From a checkpoint of a small self-supervised image encoder: activation gelu.
Rows from block 11 of a small self-supervised image encoder, named by matrix and row number. Rows with one number within an expert belong to one neuron, the router's apart. Each number is 500 + 25 x the weight over its row's rms, rounded and kept within 0 to 999. All counts start at 0. Numbers have three digits each.
Before each expert's rows are labels from the 100 images, of 14976, where the router gives the expert most weight on average: "place" is the part of the image that holds the peak. Only what is clearly more common there than usual is listed. The data: regions of photos with short descriptions (Visual Genome).
# router: router (model.blocks.11.mlp.router.weight, 16x192, trained with AdamW), inputs 128-191
# up: expert up (model.blocks.11.mlp.up, 16x48x192), inputs 128-191
# down: expert down (model.blocks.11.mlp.down, 16x192x48, transposed), outputs 128-191

# expert 10
place: top centre
router.10:466488478533492513512524537471507519524514493499530491524508516503522483517471505511445494471532502508525500504540520489489535483518499532514553549500486515503471541523519506504524513492476527
up.0:532495488527484528472505462490482536556514495510493552468512489520512515530497425498520480501446498536534510461476509540493532499458446476514548508502508498512474522490484551507449458450500446
down.0:539507497516475490483477497494511493505538497481479478456487482496506463539532513504515514460512491522506505530455517505499518495474503484535517502521531503529483521512481469527514452531543542
up.1:501480475467455496502483524507490500500460506501535494533474479492489501536540524523534520522535498467520540485534504493511477496491469482504503500522539492509496503470502480493522503496454473
down.1:496504456533484530508514473512537523536499531481469474514503463519504515492495563489528488526522522517464554474515531465491478499514552488510509490500512486466514478459510494474471509526525513
up.2:526451503517461516485484493543502523515498478504490537482493504495485471445530475487519519463502445535506501529517519507535513497479498518491473476519489485439452518525504516478483534526542544
down.2:511470509519438528494533498498572505482493521527565518514514502472499466535492534498526485494528484484505426515500459494489492489469527479521487491512508535485513525452521487530563489445503535
up.3:498497499536486520494488483515537491518551480464494490510495492556496478513485531503501501469460532476506532544521490498516505509522458480518504509479544490477543526443485519487511525542507493
down.3:474470491522542565519519473495520519512501532519483470537468483475436520546481466471515514541474502487504475492514511506443514499516509506491450476501505532523480499447539497505525462514491485
up.4:448452477501488481497476462492474497483477502475464506481500515509496539510533475476509517484507480507515504494503506488505483488507469523568504493548526465501480512477496522558513537496484491
down.4:480478522439484494479520529527519498469542491491493511533517527515564487485532531539506552494509504489519472506509510472502493539491497530515483479499490478508483508478566437500488513506500447
up.5:504493500496518476500512514491488517492516485528492517486490459480517508511522522506542498464493521491474473490552516473469522545497439504549536465502504422473480507481468491501488489559528463
down.5:501512480527503526514506485510533504483518467514506508532494493510531484480505521504484468506479579492540472547502525472532518490525499525502522484504508469504494485477514535486498518492484501
up.6:533496450506528506491487498457450502492486468464494502536468505527441527531452542532500496486452516466497496521503490513525534494518498502483517507492502487509501536482482485499495500500525485
down.6:520556526512487471531531552474469464451518498547574532519499506494516480521503527525518466485504509519497474492471510484487495517487494507473503500497468546514509528465461536529479526521504499
up.7:451487508510472498501518500537536494525482505509517531456526567505514465463558461518539487495501500482502462509457521514489522490501508520484503513523465540491475491477497469523506522452509497
down.7:543515468431482490515521523565520524462509453484491527500483567496537454468512466498517524476491511529512435492487531486476500512491509478478481530503521485462477534497493486469506479475518516
up.8:519530499484498530521529516493579522508495487510521462513530520480525591519507494476505483527515471461471503486488561478499499534520465497483493506506541488514478490487535471509504511497503539
down.8:496463501455448524474516436526500473485508507520522495515508479479519528507526485508454499471499515467558524513554513500487476465516473495474480490507564506492516472492549477481535501491496514
up.9:473472495514474530496478491481452516518520431514514496505484484562506517523482528479473512507528515491494518495537491505519465527503481515487485485506445458523494515483469497517499496530501513
down.9:548508509544466517495520517499486490480501473491488497536524487454493456488498532486526461492474478498454521509486515502533469489473510468500492528538520531463482545518471547503504535519468565
up.10:539481528501532503498511477530527501477512479485462513504540509489477557486549452502459468550516541535523492474513476533494523463490485527511465486524470465527498474502498493498526454482521486
down.10:544535469510513473511487506491507486462497514467426573541506513484473472536553476527511483477520474512485499520530526459496519486511464521520543515494476470488492496501469463498501519518501524
up.11:491510527487508489433479491469473517534490529489475489524502527509489522492494502448517538513492455505509435546502528462485452486493487506497498516507471509525455483471544537503494484499516541
down.11:481473445493446487493531507468539465518552535488508470541523492474463471499522498489497491474507499490489450547529531487497522495541502476485484503508513530501499478483562499517473501511493514
up.12:495510473484515533483482511502509528472509473517495470522505541529447495539523490467492461486511496483514442509468520507500491506499482536536522541461455506508469496476482494487520517493504482
down.12:482488520539462531519502471500530493488523510491469502508511544528516494493551539473498506511542509491511520487496487493506485523519514465473501477487504517488507504493505533480511569499455477
up.13:515501458475514510543461484481478513501477465541499548482505522516510519477467501511517522510521504513496486482475518517514502513497511467504494518466521520462519466517524496516492553489465535
down.13:476504544514511527519449458520496494430490527481521463443503511543508463520469514495483507454497506544503522461517499455520472497537505514500496486506505465496533483525485504536484540509486540
up.14:513491497476549509521495515504510522528498550496521509529492509479510494522481461537489536510476485495506464506511481534521547462477474502552547485481481504509471553495433515527488498516517528
down.14:500498532457473497521498509488534515475507492478489496513507484522498439479544498485535539496451493512526488527495489513479510430515487485495487482499471522471474483476527494474484500526465524
up.15:495525484501519474494510505479479480537530500479528491520565469472492517524503514466468558461497498488476495476510471493474513510484525510501511514524454501539522496523492555481467502497492496
down.15:505530509503537498523484481487459499508551476483508562516503494463474504508532509502517499508525518464501518477510511545482488537501474481507463546520476480485555514489476511544463523489495490
up.16:502459571490519507511496521502498465522498489493487484512466438478500509508466541472453521493475497447497468522550461518460509484511495490521473473516538481547490526493496561484491479509546543
down.16:534481542521527524480500481509471495506525518498482484512507473450446471478539512524491458502469520510454536533516467536499536503499487506486504503512481494506511530512485515531479483504509505
up.17:496506501489465503485513503503469503504483496532505506459445489500469492497509456483529488474537504537515508502536526464512535518515480511502513489482490514477406497516512497529496479498517503
down.17:468457507516526517477493499515508493493574507566527483480536484460489489464472502441522526493503480476500483509481514538487508520490523533506460503500504577548457484496527528496541548485470509
up.18:503483483442508469485504528516467477508472459500525523450518559542528493517484498498489503482527517487477504500492553478543505470524522473467514499537499485503509497444550513514506502470481489
down.18:473503486476495467490496507515523525497508470443473562505476494543518462454490506515515532472501526503516531484545518515487523521516478509510485512515507501465492478542520472483509477504501491
up.19:513515501529541485497448502504496494495493475522496477471480519516481504516495471454474488534505499520487491479507556493482490529485512511512534488482456509517480441459475504420522493486493538
down.19:505503469498494557508499520499521538473524447461535492554514499534522507511499538472524465503507487485498476555493468472516505507515518449498499473555572516506507490465519506486505514499511484
up.20:518517433511506514515494472474469480487501511440459502511508516541498469534504477496502517510488509524475499501468521496493475458510515502482506490529518464519513535542479512524516498522495519
down.20:513525473485524500538507521511497501518470504554537554480468470473502439466547498500524496463495488520499443516527504510521456488491472484508494464497472510467490514477495467494481534514548500
up.21:481460538523504502511507516490535531511497492509506526492482461495519499487496492502509520520442488492525533501467456491509463550475479458519477473516514489461484506549480505517481519500492502
down.21:526504469487529503528525502495482477480537511497532430532558516498424538522537542535554517542525490487506489493524488513504477476543499488478473511512518526497492480498507514471488509557492511
up.22:488467473469523523515535493465482469531488502500485493505515497485521506494506498467451479508499462444484504516504548505490456474476493545481527475491534488448494527503454503491513532505530508
down.22:491521499522516513511462497469546530437549532481461460471475469535492494508518515476546535447490521481503503476485489462507469524544521518490538543505487506491477489524472457510512506504487533
up.23:503491492483515469478474562491491510534507478530531523507487510479518476496520498478544536497534543462464477493513516504491501512496478518503472479491506502479492480508488468485498523533537497
down.23:490487480490465512546556508468517476462514535524544466508516513436480486503532550495532516504501514470523497485491526561505454485493551490530451495506525541458514525479508487505556547506508479
up.24:524499495515432527504501522514490477485500461517544479500511522564491494507528513488515489499542501514489513516518513476493497474473501471525488478481457462509455498491511517519487535514438486
down.24:485431493530492489503488518527490471493508521471490497483485503495467497484491498495532511472472522479515477458530519488497471524459453508519476494501470487519467525503495533544507502511491487
up.25:494502443496488473520509528522520459485476479496472544510489527492486502480528441485518430515535524504498482512486477478515499507478494518564520501448521528487483492528465489493480563467505486
down.25:532464492487462530508515511524503508485501499486497508507474494502526489529543472543502541519510517489516482503494516471504493440515525484473449503522474487483498526483541549508540502506467475
up.26:504490494481484545475493496530497518486482491498483516491486523487487496496488498486470451503514472521502539507498487495533506442502480551474505473494478522475447520533461520496492510489530514
down.26:497517508533518526522477456499570499454509542500528483486514488493523488504492518491520507473511513538518462480489482511476467482484508470527491491509499507498494492469516563577530493454521563
up.27:508478496481552460527461514496473498479504510479481531510490492474524516454495476507498473492496557545492534542509518541498484495485493456484475531476491478508522480530507511493499517523523471
down.27:516530472512532476552472514497518513554498504531514506503525531501536503487539518477511523496457456490534492444510534511492493503515419513490479515506511450461508534495517461481496496471461554
up.28:515503484522525521476508518493547480480470521538455503524492530509476485519517508455520486475518504421514471524495535496471481498520477513527536490509459516497487460479461506494500498509572529
down.28:532463551481454563496510508521469466497502485511463526475513518501514492481529483514522478462514565491478538487445484507514519461532529498514503469542488502538572508549497504447496464497531525
up.29:537504521476479491511480510501506509507482492478521530483501490479512431480522462498475512468462525511493506512476537541521530479482425467521514527493521457456440545540509528455520509505501475
down.29:523531479513503555498512439524485471482494539506463517499465525462486468488493478453527521486465522493488478515492545489471484440516532487510483476515476494517501499572466489469529480533526549
up.30:442423532482517497500479483516444483504501493514456518486517495486477514478526541484517539444492479480473527519506483465500532507520472486545460482519482460527496480465539484511504486502511467
down.30:492523475505537497531548475479490521532564509507489500532521475461525518490497494497505479484509516484508541469505483550485529473428471511557507480513510514504465500499518513500510487501536516

# expert 11
place: bottom centre
router.11:492503512513482532523526514533490471517520501479479491464551496496512480495492497511526511485507510474495512472471507494488481466482471425520496458517535516534530518513479523551488500492488520
up.0:503490484535509483509501495483478501486542535457541481513524501473511539504491519493496519497442497513515485440477482474471505549465504467529452523500475486494485564471484522494479477473526511
down.0:503471464507547496453482514497481532477507519532516494558495479453492521509492505451477494488507446467458450533492513483513504530483498506508489479523524502493516503501519511491516502486520512
up.1:489525556517561482520451489499519533504535523495527492505523479477505523462483491496508479505474477486517490460522479515460497539464519478536489509514526500541512506472448520521534486430520539
down.1:480468531513492511474480518517573513483501491528507501505509502485498554521433518433497481482529480508483507517509492540513487528502474489503518527477540515518477446534530471469512525487523512
up.2:529501519488510516580480470531507521398463523521507497478455497520469513490503505494494502561470501464488475460511498517502501483542492533521523516454523495499494505508493514504506504535476492
down.2:456540474502539486520467495531515522458503582510490467496493458471506509538458457523514521546521473518492538516491475470487484512507545516486517528467547510480509462489471508509546499538486503
up.3:530479550477469507506509522553525494466495461454469524509514485475527499462481491485506471506503488461487525537462453521487489514480492464481451510497567497517516516499512540510503487462463503
down.3:453446535513496481516522512467524536492476498537488504529463502500506510459537504481509517502494467492517438503528473479485472513468504501484473568526510551508499507477515513506572519475484486
up.4:483503550520488477495478504534494512472510490512534488501495521512478494474483480501533501474499462468504493496515452507475477498489496502498477490510481547491491480525461532549519509447540503
down.4:522507537496520518451512482464494509490513502554499513498459474524502505498501524532520499501482505516467471516505537515475487506506512495504481474501505516518481507509481459522500518508538546
up.5:517557493477502510546499473528505527463501502495491514474504527512491520477489470532532483506503448536509559485461479486492505484488505495518539494460431512524508466508463499502516506482501534
down.5:495514493515484495468500470518578481509526508487467501508516475538502508542494485540510504451533485543449481486481522525532474484489510510531492500493479445512477500509460502493495518518473525
up.6:539517502514461467498484474510489498482519470504510522475543536508512485508521485538469487487531538502523498477487496504502528425529498484508442463498531496517523463530503483498490490486495469
down.6:556530507473478514519454513458482486482498473499486493473503504549496472496469520490545534482495521470566520488467462499519505534541493489513489453464533489493528502471559498480489533536490497
up.7:512486499453479544502531488524525484503550437443475511524525504499500497486494517516497482493499506487496568534489506486488512495479476466471481510495511503475531530503506513484439492509446464
down.7:510424518496466466489534479463545510507478483487506486492527514517523496520543446484537493507494445488521467495512492482499487467504469517521500528515500502523485522449527495516531493475450494
up.8:568542567471509470498508461563496483483523431503539505480488488496479514515504469463512499501516491515473504485503491557477490489482511498517456493511498511499480492520522517495485489469494477
down.8:524493462496486519514506466538527492498489530487482513479502500555490481521486494523510439491507496512462534492503519507463521525509531501455493502454484454476545531541517473481485532525485503
up.9:545522544519468506474467533540453518487497512466483536478511494518489509475480519518499497552500465523509496488467493506516516536512469504504486494451506495496466476528520483520487435477521497
down.9:475477511525471492502540524485521498457489526530486506531488483483490464534525493482539419507490476466496463511521496501498547491524476493515484499491503515494516523448502481473526528494496444
up.10:493520462530530544483478483462474502568497537489487447493540471476508505524453544498479538471490526525514521525523517490505545470521540460481526499522507488533499459506489518523510457549536488
down.10:488523548474479489503509477517507477487506485471489497465531490534523510472464496470448465501503511501467546541461495481492515541489519531493465457481475481468518501509535542521488521482492509
up.11:460511483491450518510529490514505489475498519509460503537544528518522487502526474524521509469503494496485493493533537438500495525562510484513437482481512464488462530509498471516486507507444506
down.11:546490522484518519478532497567502530467450449490507520496495505536516525485497543560473504517516508524511554496453524508531503506512454503469526515468555476497487499496508486477503468503531483
up.12:478508460513525506519446491475460484533514534507515542516540438514505499514496501512479536486487477502545499485516512505489524498504494480508532502510508473527482518560541540453527535500500505
down.12:520515525484523539529473487493507477461510498478487503502555487519517475491540504512471506471488516494518485509493476493507500501494563484497475470525479535493553534524478487523493524498479517
up.13:494518456522489506506516474484482487511484519502488490497559516511509496493510550502509516472489497500482528472493547474511510474514552506482526470540510474515525439510516507541489513547518500
down.13:492514496469506542498496437557480467480519481477470512450497516492493468492495475511458450498495525496533582526481501496498508514488492481478471461458492489472527542492498531505467494476536484
up.14:471492517496491471559477469486502488546527487510503516521494471476509498523494470507505515460492492542523513513515514497493547509475504513567527521439516511485494506513498496494511540535483549
down.14:548503512506479525505527462527506431519495498502481556498502472493507516507471529520503542480493522501499562485515477484512520502502512482497496476560507485520502457582484470482467490483486508
up.15:486511487487491524487521559481519511496479458498521505463470502516508545516481526500516475520537497545501521510449491478479485548489507473463495537490516503513482510503476507460482473454472470
down.15:494491522510467493530515548493536499465437479490479511518458500509516446497513491481540494481489510512483511483526533509527472523490524502510530514491515501523539521492517462453530503464474526
up.16:493510540539524484506487534458512530527497470484511446501514460482504507480533526481497491549503513458496487487514493466449476513503520547507476485494530480484473508460491549536506508451483505
down.16:503461521545529471493455481501532525494540562502494512495539511479520529528491499471479523437451482517474459471514505517480512530499483448457471508509547504445508507575532491494501509511547516
up.17:501501458491520514503466477474471518467514490503503506521480472480496543508518472524524517516522513522498536505491487487512504549490503506547503557526491467529489533507485508457534482473494513
down.17:492531509549494505514515489487512460478519532502524479495508470504504501512524531530497482495486517528495518476483457474506512516526475566484507450510533510523469508500528495499454539542499507
up.18:469467474501501478527486488503510494526490520492483533512511523462499461491482535522460494451511551458526482555497513532475548498466473472489534507516501526483471509456504513535478485509524475
down.18:503510486465480518467552443513483487490513520532526518483478541469500469530503515519489506478530538513518479483461532508456510483480522460472514504506499464430533499493524519530512471464486507
up.19:489514505466517463512513534545502493506479543526492501492511510500467455496507500481502528517496536467478534469513514480463468522506509487514491466496487494520523480471523512499495524539470506
down.19:441503507479469541505493489518462496452503562502517520493496486528507520544502487511508526503478528487468511479465520497548487480529506512501497518452509493525464518527457540497501477495510518
up.20:487437495499467571462476514498523520489501518518498501479487503541514471515480512505518495531495525480533481508499456491524530491530443516518509451511495528518523477449513510439469509468524526
down.20:488525494503469509519467527518486476517532525501490495546545548478489486492516515501469516505509489511518462516543522470528535503519559487490477445473499529506499505531499488492517491483563521
up.21:465485530484477453495458474469480477491505492444522478521533518537500516458512500495477527466482491502518476517543498503532518505491506463498499518546494483524481488512534453547528508461520483
down.21:495506512425524499491520512521453493508468493514514540506514500475481513513498463526530491524473548493490522523496524476497514473537490496509484475508461509538521511531482494466468488519492491
up.22:503483547460511463486519539503553484451508483492534475533533548479537501488510524496503447500502501506471455510495496506498473500492520495527512494485475495493477484459499511532503479441482507
down.22:502531564497507540501478500501423477515480556468459477484519469528468497470470534471475561531501488508464502492456473478524480487535566538478475481510494511495528490517512518520514530544513517
up.23:513527505478548525526502480530492468523470569526464517470502510454487518498465548500495535493509507481526506473518492547479519510481495491508512496520463507516504449476500502543506442506533536
down.23:494487479481455454466518521521471506519466527479534519500484524504484493508482520496487475502506537501491499545475520486448488463483520481519472545461533504514510506506484487532495508481475467
up.24:489492533518436473478479476503471499508481499482526475499531517496476475476502442456500515475461501483548476495484497504515458528463464525511498536528467525500494488510524508493498518468469492
down.24:483500486532520491480517487538513469512507487499493471506536515527484515469518524507476480469489543523502484533482463494504537511475489519472529512527495505517515501493489501485459567485493455
up.25:489454486479474473551452471448506523509513492490509502524493499531502504505505555523473546478507537524514498482496464517561526512531488502548505499470571495507483507548537506509513526487536495
down.25:526493530492521538491429448486467487524518519488534507524506467508498498488437537472497567507462484474529479507471479516496525496508504467508515493493521538528504485524523526534542480510506491
up.26:465519522476547475507484499529497483505487501456493502525511518525503527508484526455469517489482416465483491508515436490467485519496487508487488526493495509486503513516508492506513516521474508
down.26:547490515494518529508505481516523491461521481520510504456484499527488477489512476523557513518530547480465527442532504481541516486514500541507496472474472482538501519508474471483518553459522569
up.27:513488530522537509459487510518490500529508527521496498517500475465483479472521470472486493492510472521474481529511489556469515498488480562495504511535519489510451505525447485469500502424508536
down.27:524476489512495512481479552476477522533459527507489457541508535499517536474516522483470526525525469522535536533543499458545494506504498554507533495536469480497477474498506511457500512506526525
up.28:524468504507440559495518481487536491470470459470467526461520496518484509477517517529536461502534474502489534534461505470495477502508500506464500505500552491523536508507517469498469502492465530
down.28:513487503463514496534530513491539493476493473500484521526459494475487490520550444479528495552498539482499494471496478538518497536515464498491501526486490540514502504439500493444527522498513516
up.29:453512543473491490459482524509498499511498473503494481471553503525520477472515507510491485506529508511507528464499464450510474485516499520495473470471539501488546478499514474503493531501527488
down.29:487465537477499491504497493525478508515509465476515575483490510521503517502477504538521491520494524460515488420504491525485499498525458451463453546494560510499526525507518498497510463491476434
up.30:511512514510515454494507494511490475475475430522471479507504484489474490517512470488490451535535508506451489452464536487496457491537544510526501531495490468482450482497484496492519497463510497
down.30:471510478498521511547482493501491491517503499514521508504480467539508466474532512498520544484452485542517486437531493452539499571529474509518521506523522488491510526531467519463504538503504433

# expert 13
place: bottom left
router.13:524491518518515523496512536511489479493498539493519513511511464488516532492512498502523445496466458520458468467478509492466513503533516529516510494484498508487483529468530503479526487534459508
up.10:474525515508450465517515536516512507518481440527528556499541522493476457484496486505519492480528495495495488476494528486467478507460524522492500488529491529515502492483509547527508526455497499
down.10:499516500507515471501488526531506498465536450525492516506485508470505498511548462485537509518505439476456459479512504508509474502518498464529460504504454498523472488467511524522508496461513527
up.11:505481463504489556511508507466504517521520510474500500527482506486481487497490509496481457490495500512514516535478479539515528453505492520482497498533495514517473522498481513517508520504519514
down.11:492524462481489511498503505506513525495491523521534459444534533518520484516468496526492493486502492546477496525493499491556521489433533577487519470563458469475456516496487512537487483478520511
up.12:476551504500503499497463497478496492514527488498537489489500494492496430508506451494487483466480470542487499498473539480523491512523500477480485447532519557482475514504492492472505520519505503
down.12:552511506501495537468489495535480483508507426516534474502520519538486537503512502515490484455491489534510521490507550514539503472471501518515528504504459481490483431516508501477451505522508496
up.13:515499500500507486514492502492517486512465490475513497517502528509481502519468466513456489526497482492514556510472513502522504471502491528512513503509481477472496561499501533497472527530469448
down.13:509449478490471559470505534478484514524487488474494477522504476460482512501490529513480468504524506534521516569465511500464487469478493513489464529530477506515470496500476500450546471482496487
up.14:550465520500509520522500478517476487500516410503520536467502450491485477463516500534470534502489561474495532469476528511523474487537467474470501518441513477508490529505539509475507490510525476
down.14:496476507484495518477461478450485473486501489488516464516498468464468508489480562492482537503474497511517541521467460509511500501492515466487484487528560476479513546539462527469483485520535440
up.15:514515452500505492545512454483500512536461574518511467541532515541515491516497530498490490498536548512515537542448491490509519495499450517480535485513467460517489502490513518520471506524533504
down.15:466509479495508515536470517487511495510479493483487470535465491512499486442464449448512493469477473502538523529482486508481498505483528467516492490476516512487478445462543478499540521502468503
up.16:484456509478546525491523475578552508510477529529543528483509502502448487479496480474513532465504486507467473502504508447522509480512472514501506484497531522491482480502499479481511524550543541
down.16:492536499488510509469531523449535466525477480507510508500508515495524486502503513511513483450499433501517464493501547513552475488518490508508564534468515519452508489540499455483496505524488473
up.17:543510450519552488472514509514483458513449520486475543552521545502506515494531514525512499500505497497500468556487493482552502477495492521505535499552460491517494514517488501472466543531521521
down.17:486536516479468483494568545499496510484519466512496528511485512504498476479515513497500484505487472506505523513537501483497516501521485481471519479529502483483508478465514495497498502473482493
up.18:508482475452522514530502422512455527525469474502512499511481485519521479493448540509493525510514495497482513528546517487475527461466523508511520526465488499501503503519464506527493505473479511
down.18:500478547463492513447452453499496504489447515477499487453510477566513516466494469509491549504507516532517497453497515489470480497507513485500491459477479517510480465480497515460514517512487501
up.19:512474501481483492469515491515490512503498497528518524504488513484466539488535440499529515542464504474512493508558498470544475512474476480532443493504476535461442474454496471523494507522459461
down.19:495509518481527534505511507506468481480463504502538512489528492508477480451497481447505525520495511515480490515506494489491492518505493496520493509474496462477499475529469466515516521477474492
up.20:473506462553482517497474521478485541502510515508494463518515485568504489555554484530528520474541522484495528544505533491488528511554481506500496480550479478533527448483477458491478506488474502
down.20:511509526501516505535486514498512474505486524548542515472507505481464515512494498514507503503510478505540489499498525516480480464496521510541527506528441534505503470487490503467473545494477534
up.21:467492510465484488503505515521458519501492469480534482469501516539509497477487501526490489508490508551490537539512468460483496472446492512540516453530472517491463497508506529542453508507499487
down.21:503496536466498513527505477495490539475504497444532505482495461509554512469554488493491524492485529487480545492524494483475556496499503495511547507527497493468498507495471485517487493502511544
up.22:502485497540501486516532463465513482498488489522458518503488492570460494450526494519536472526542533439506499465503526484506502529519496537518470469490488498504534506479500457523502522458517488
down.22:479473526505499484511509493501433520446521469520488539530516506476506465451569518461552519506497461483462506477518537524461512510506501520500476466494490500501479506475492511454499536440517520
up.23:502455548485508511533500460506515503502469497522474470486484485541521568470486494497555518529549456510506469500475491521531481507470460512499524527489493481504507481503507505460507525519491521
down.23:501535548454468516510502443489524483514527524495485481502470493520478546529458463515489490528471468468479562487538483498459506550525510498509498476485471526506452466544492470456520465469525509
up.24:547480505515495556509476475489496503454485554524480551466466525582508509536499477522514496506488527487481466491472499511505498479507547504491508515538461502532457483493470480501526517482470491
down.24:517453500489469473536542495499469496489470464521458529550496484477506465477565482505464488494514478472530497487518528476475500462481427474488476523519542511481511549453510475460531536488492534
up.25:554501514504467531429539520492466467519477482464494499512475513511506526462504527494476481525517474534497499532493512489490434472450446496478492534526538467513500522503562484500518526494493532
down.25:515523520523453558485470446484497506501534493532527466472534479526487481525488478511502456479452520533477538508513483496526502487510501483507523485475478502476513485516491518503515499494538551
up.26:569512524471508519510511527489490536494517440525463504502479508473524497499555441479519482551534524471480494490490519538469505522534472476486463521526490474489488477483511499507492473425508507
down.26:476500448495531459441434543528527525507478530493500555514470518505495528503475463493530478534470499509535482520485526504500481508492522493512492521469506536487494458511492462433484506528482487
up.27:567519531490431499492496496518512470442472487470491536494525529503492478474558519548499495477542518525497480533464512531506534511468510451516496494500477481503462528499517478534522493463498494
down.27:480491500517500538514472504509557479531492477514488499480500506510483444523509484537502481496497533527512489450535495492551485488486487499535478524488458504512484554504482537478495488470502475
up.28:458544503502489463512510463509438504483519457509483499550494505554491458503494472496515503502495476527534521513533529482490474519510467473468499484531457527507517483521501489477510471477479505
down.28:508523508511502499511538509482489499468477478494478514479538526483495475454482495484486512490508465539517489478553466454473474484460470560491472528462498513504483510507489497473481503517442500
up.29:548495503496505502449498546512494513503527492492468503508506545457499463478528478454485531499512530543470503526514481517518574512486446482472469526472519507522434497513476514524504502490537482
down.29:506497527502542507493465526502461512501539494487484477512519527489513485445536499468506503487539498537514481465468490509447492498514545528516448512481491466495506488509515508522464532495491477
up.30:537475439469453477533497483486472484565524530505569514535457519492453485485470465527495530542491506474513519500514530521507502504510447531532527499525516531478466509502501514515499479521526530
down.30:514471502452496501479528507550436460501469545530479515480457484472506526476497494529515551529512484497505489489519504514537480552482553502479486515513523505537465512498498458465490479520488514
up.31:467467476496479500498506503470493493525520480515500547493522536527535472473527494526508498470496508554511445522504521452542483504475484500528496487546491550539508520482464526478492542523476489
down.31:480498542504447487545521503463527510480503517468520506485507480488499465524522499515494509486497520517418527486544460523536509503568536496480471520475486488475504536537503512494526476474490491
up.32:506494503509461485457539497439529504498490452531470495502520529545511519521517499521535454483528505536471458506481541487485497497475497505514504516488511488500455510468492478531498537485521483
down.32:513505533508451548477526427501505519449481527491491513485499457499497510546504466489497505512480526503508576509513505449501505489539488481525498477527515470512487477523496514494510455481499502
up.33:516473461536515521501495479537512511498455497473501499506496478490530527459515515522509463527527516543533513486496526478500457469462500475495508492504538504467426501500490513524522506491525526
down.33:479477468466477510512471548468529528514534491508502462511505488496485459521491468464513492524464490476529504507445511494460480494551532516446522513502493518438469490508507515501506478542506487
up.34:479487497545490461525480481515454449523524515496520500487497557506509493503520496519519496487479514512500486493504511501512474503497529482517518508498514475497561479518477497527518524531553543
down.34:519519489566492525492506447498487515501510448462524447504513529555520493522522491475504508535509500515551520521496536480458479427497515503504521504492510465529494476480512502513510535490481522
up.35:460474497501525474552484501507521517483476469513469537492460541488495494501496487485513499506497517509499486513497511483527550559508466492501534511467519536535448489504470468520523498524570480
down.35:490503531523505478481446517461520531480475566523559449495533520471520502525494544523490549513502483501558483508504461480469489496463509534506510532463525510502520534501500509497532541486494486
up.36:512467559457481510503487499498470529446480465473467539525532567514520514469505455462500542490522510496452493520511511471505533501503459525474488495516493463543461497535501458497503518478471513
down.36:506500534499535470502517453481437523516489539476497523467520491484495517490474458471506527496494513495466520489476482467463505520484530488537462525458490538538515495476501536539490449505518484
up.37:540541501489481532513528458515473473492495524494509551516493461451499529465519495533486500485473531474520514517493502491479512483475517497518484507486487491511502533554471515533478520515518530
down.37:481471492480533541510531456497526491523553478490494530540478501495488453490531492435540477536513499438433518474530539517504472487461494529501515508509474501465538504510512474473498532520521487
up.38:505473459487512521490500478486474509532477526472511548509487491500525460493485485522494528507502515485495545564495502490528557494497497494468504455528482532501463492534457542457490537507553493
down.38:502469532532535444536518469538577462483540493512496515479509537510486525511539467485515478482481453491486483477537481485513517502517511485473492492492498498488483534518520500490499549476507540
up.39:531487487530488479508547496474521521490481452500523481502511507481535528512530469538520487535502524467478495472508515497477509513490462509521535504493445444505471504502442530491525507440470518
down.39:518491562485517454479486497491479503531483508507494494491467475535510506528449523495481500505504480549479514515534453480497510497496496531511516462509496473560474521474510521461448558503522470
up.40:528537503461527467515492534509518488502478502446514523532507507462463520470523502473464516480523487494533524480525500476473533508492471538512520480537514510481506483451500503471492535509507511
down.40:498471566512477455510469550519521489463483474478481490484528535459523516443524472487518500508478490477499449493468473498499490504503491522527457482454531500515501503522483472522518499428493520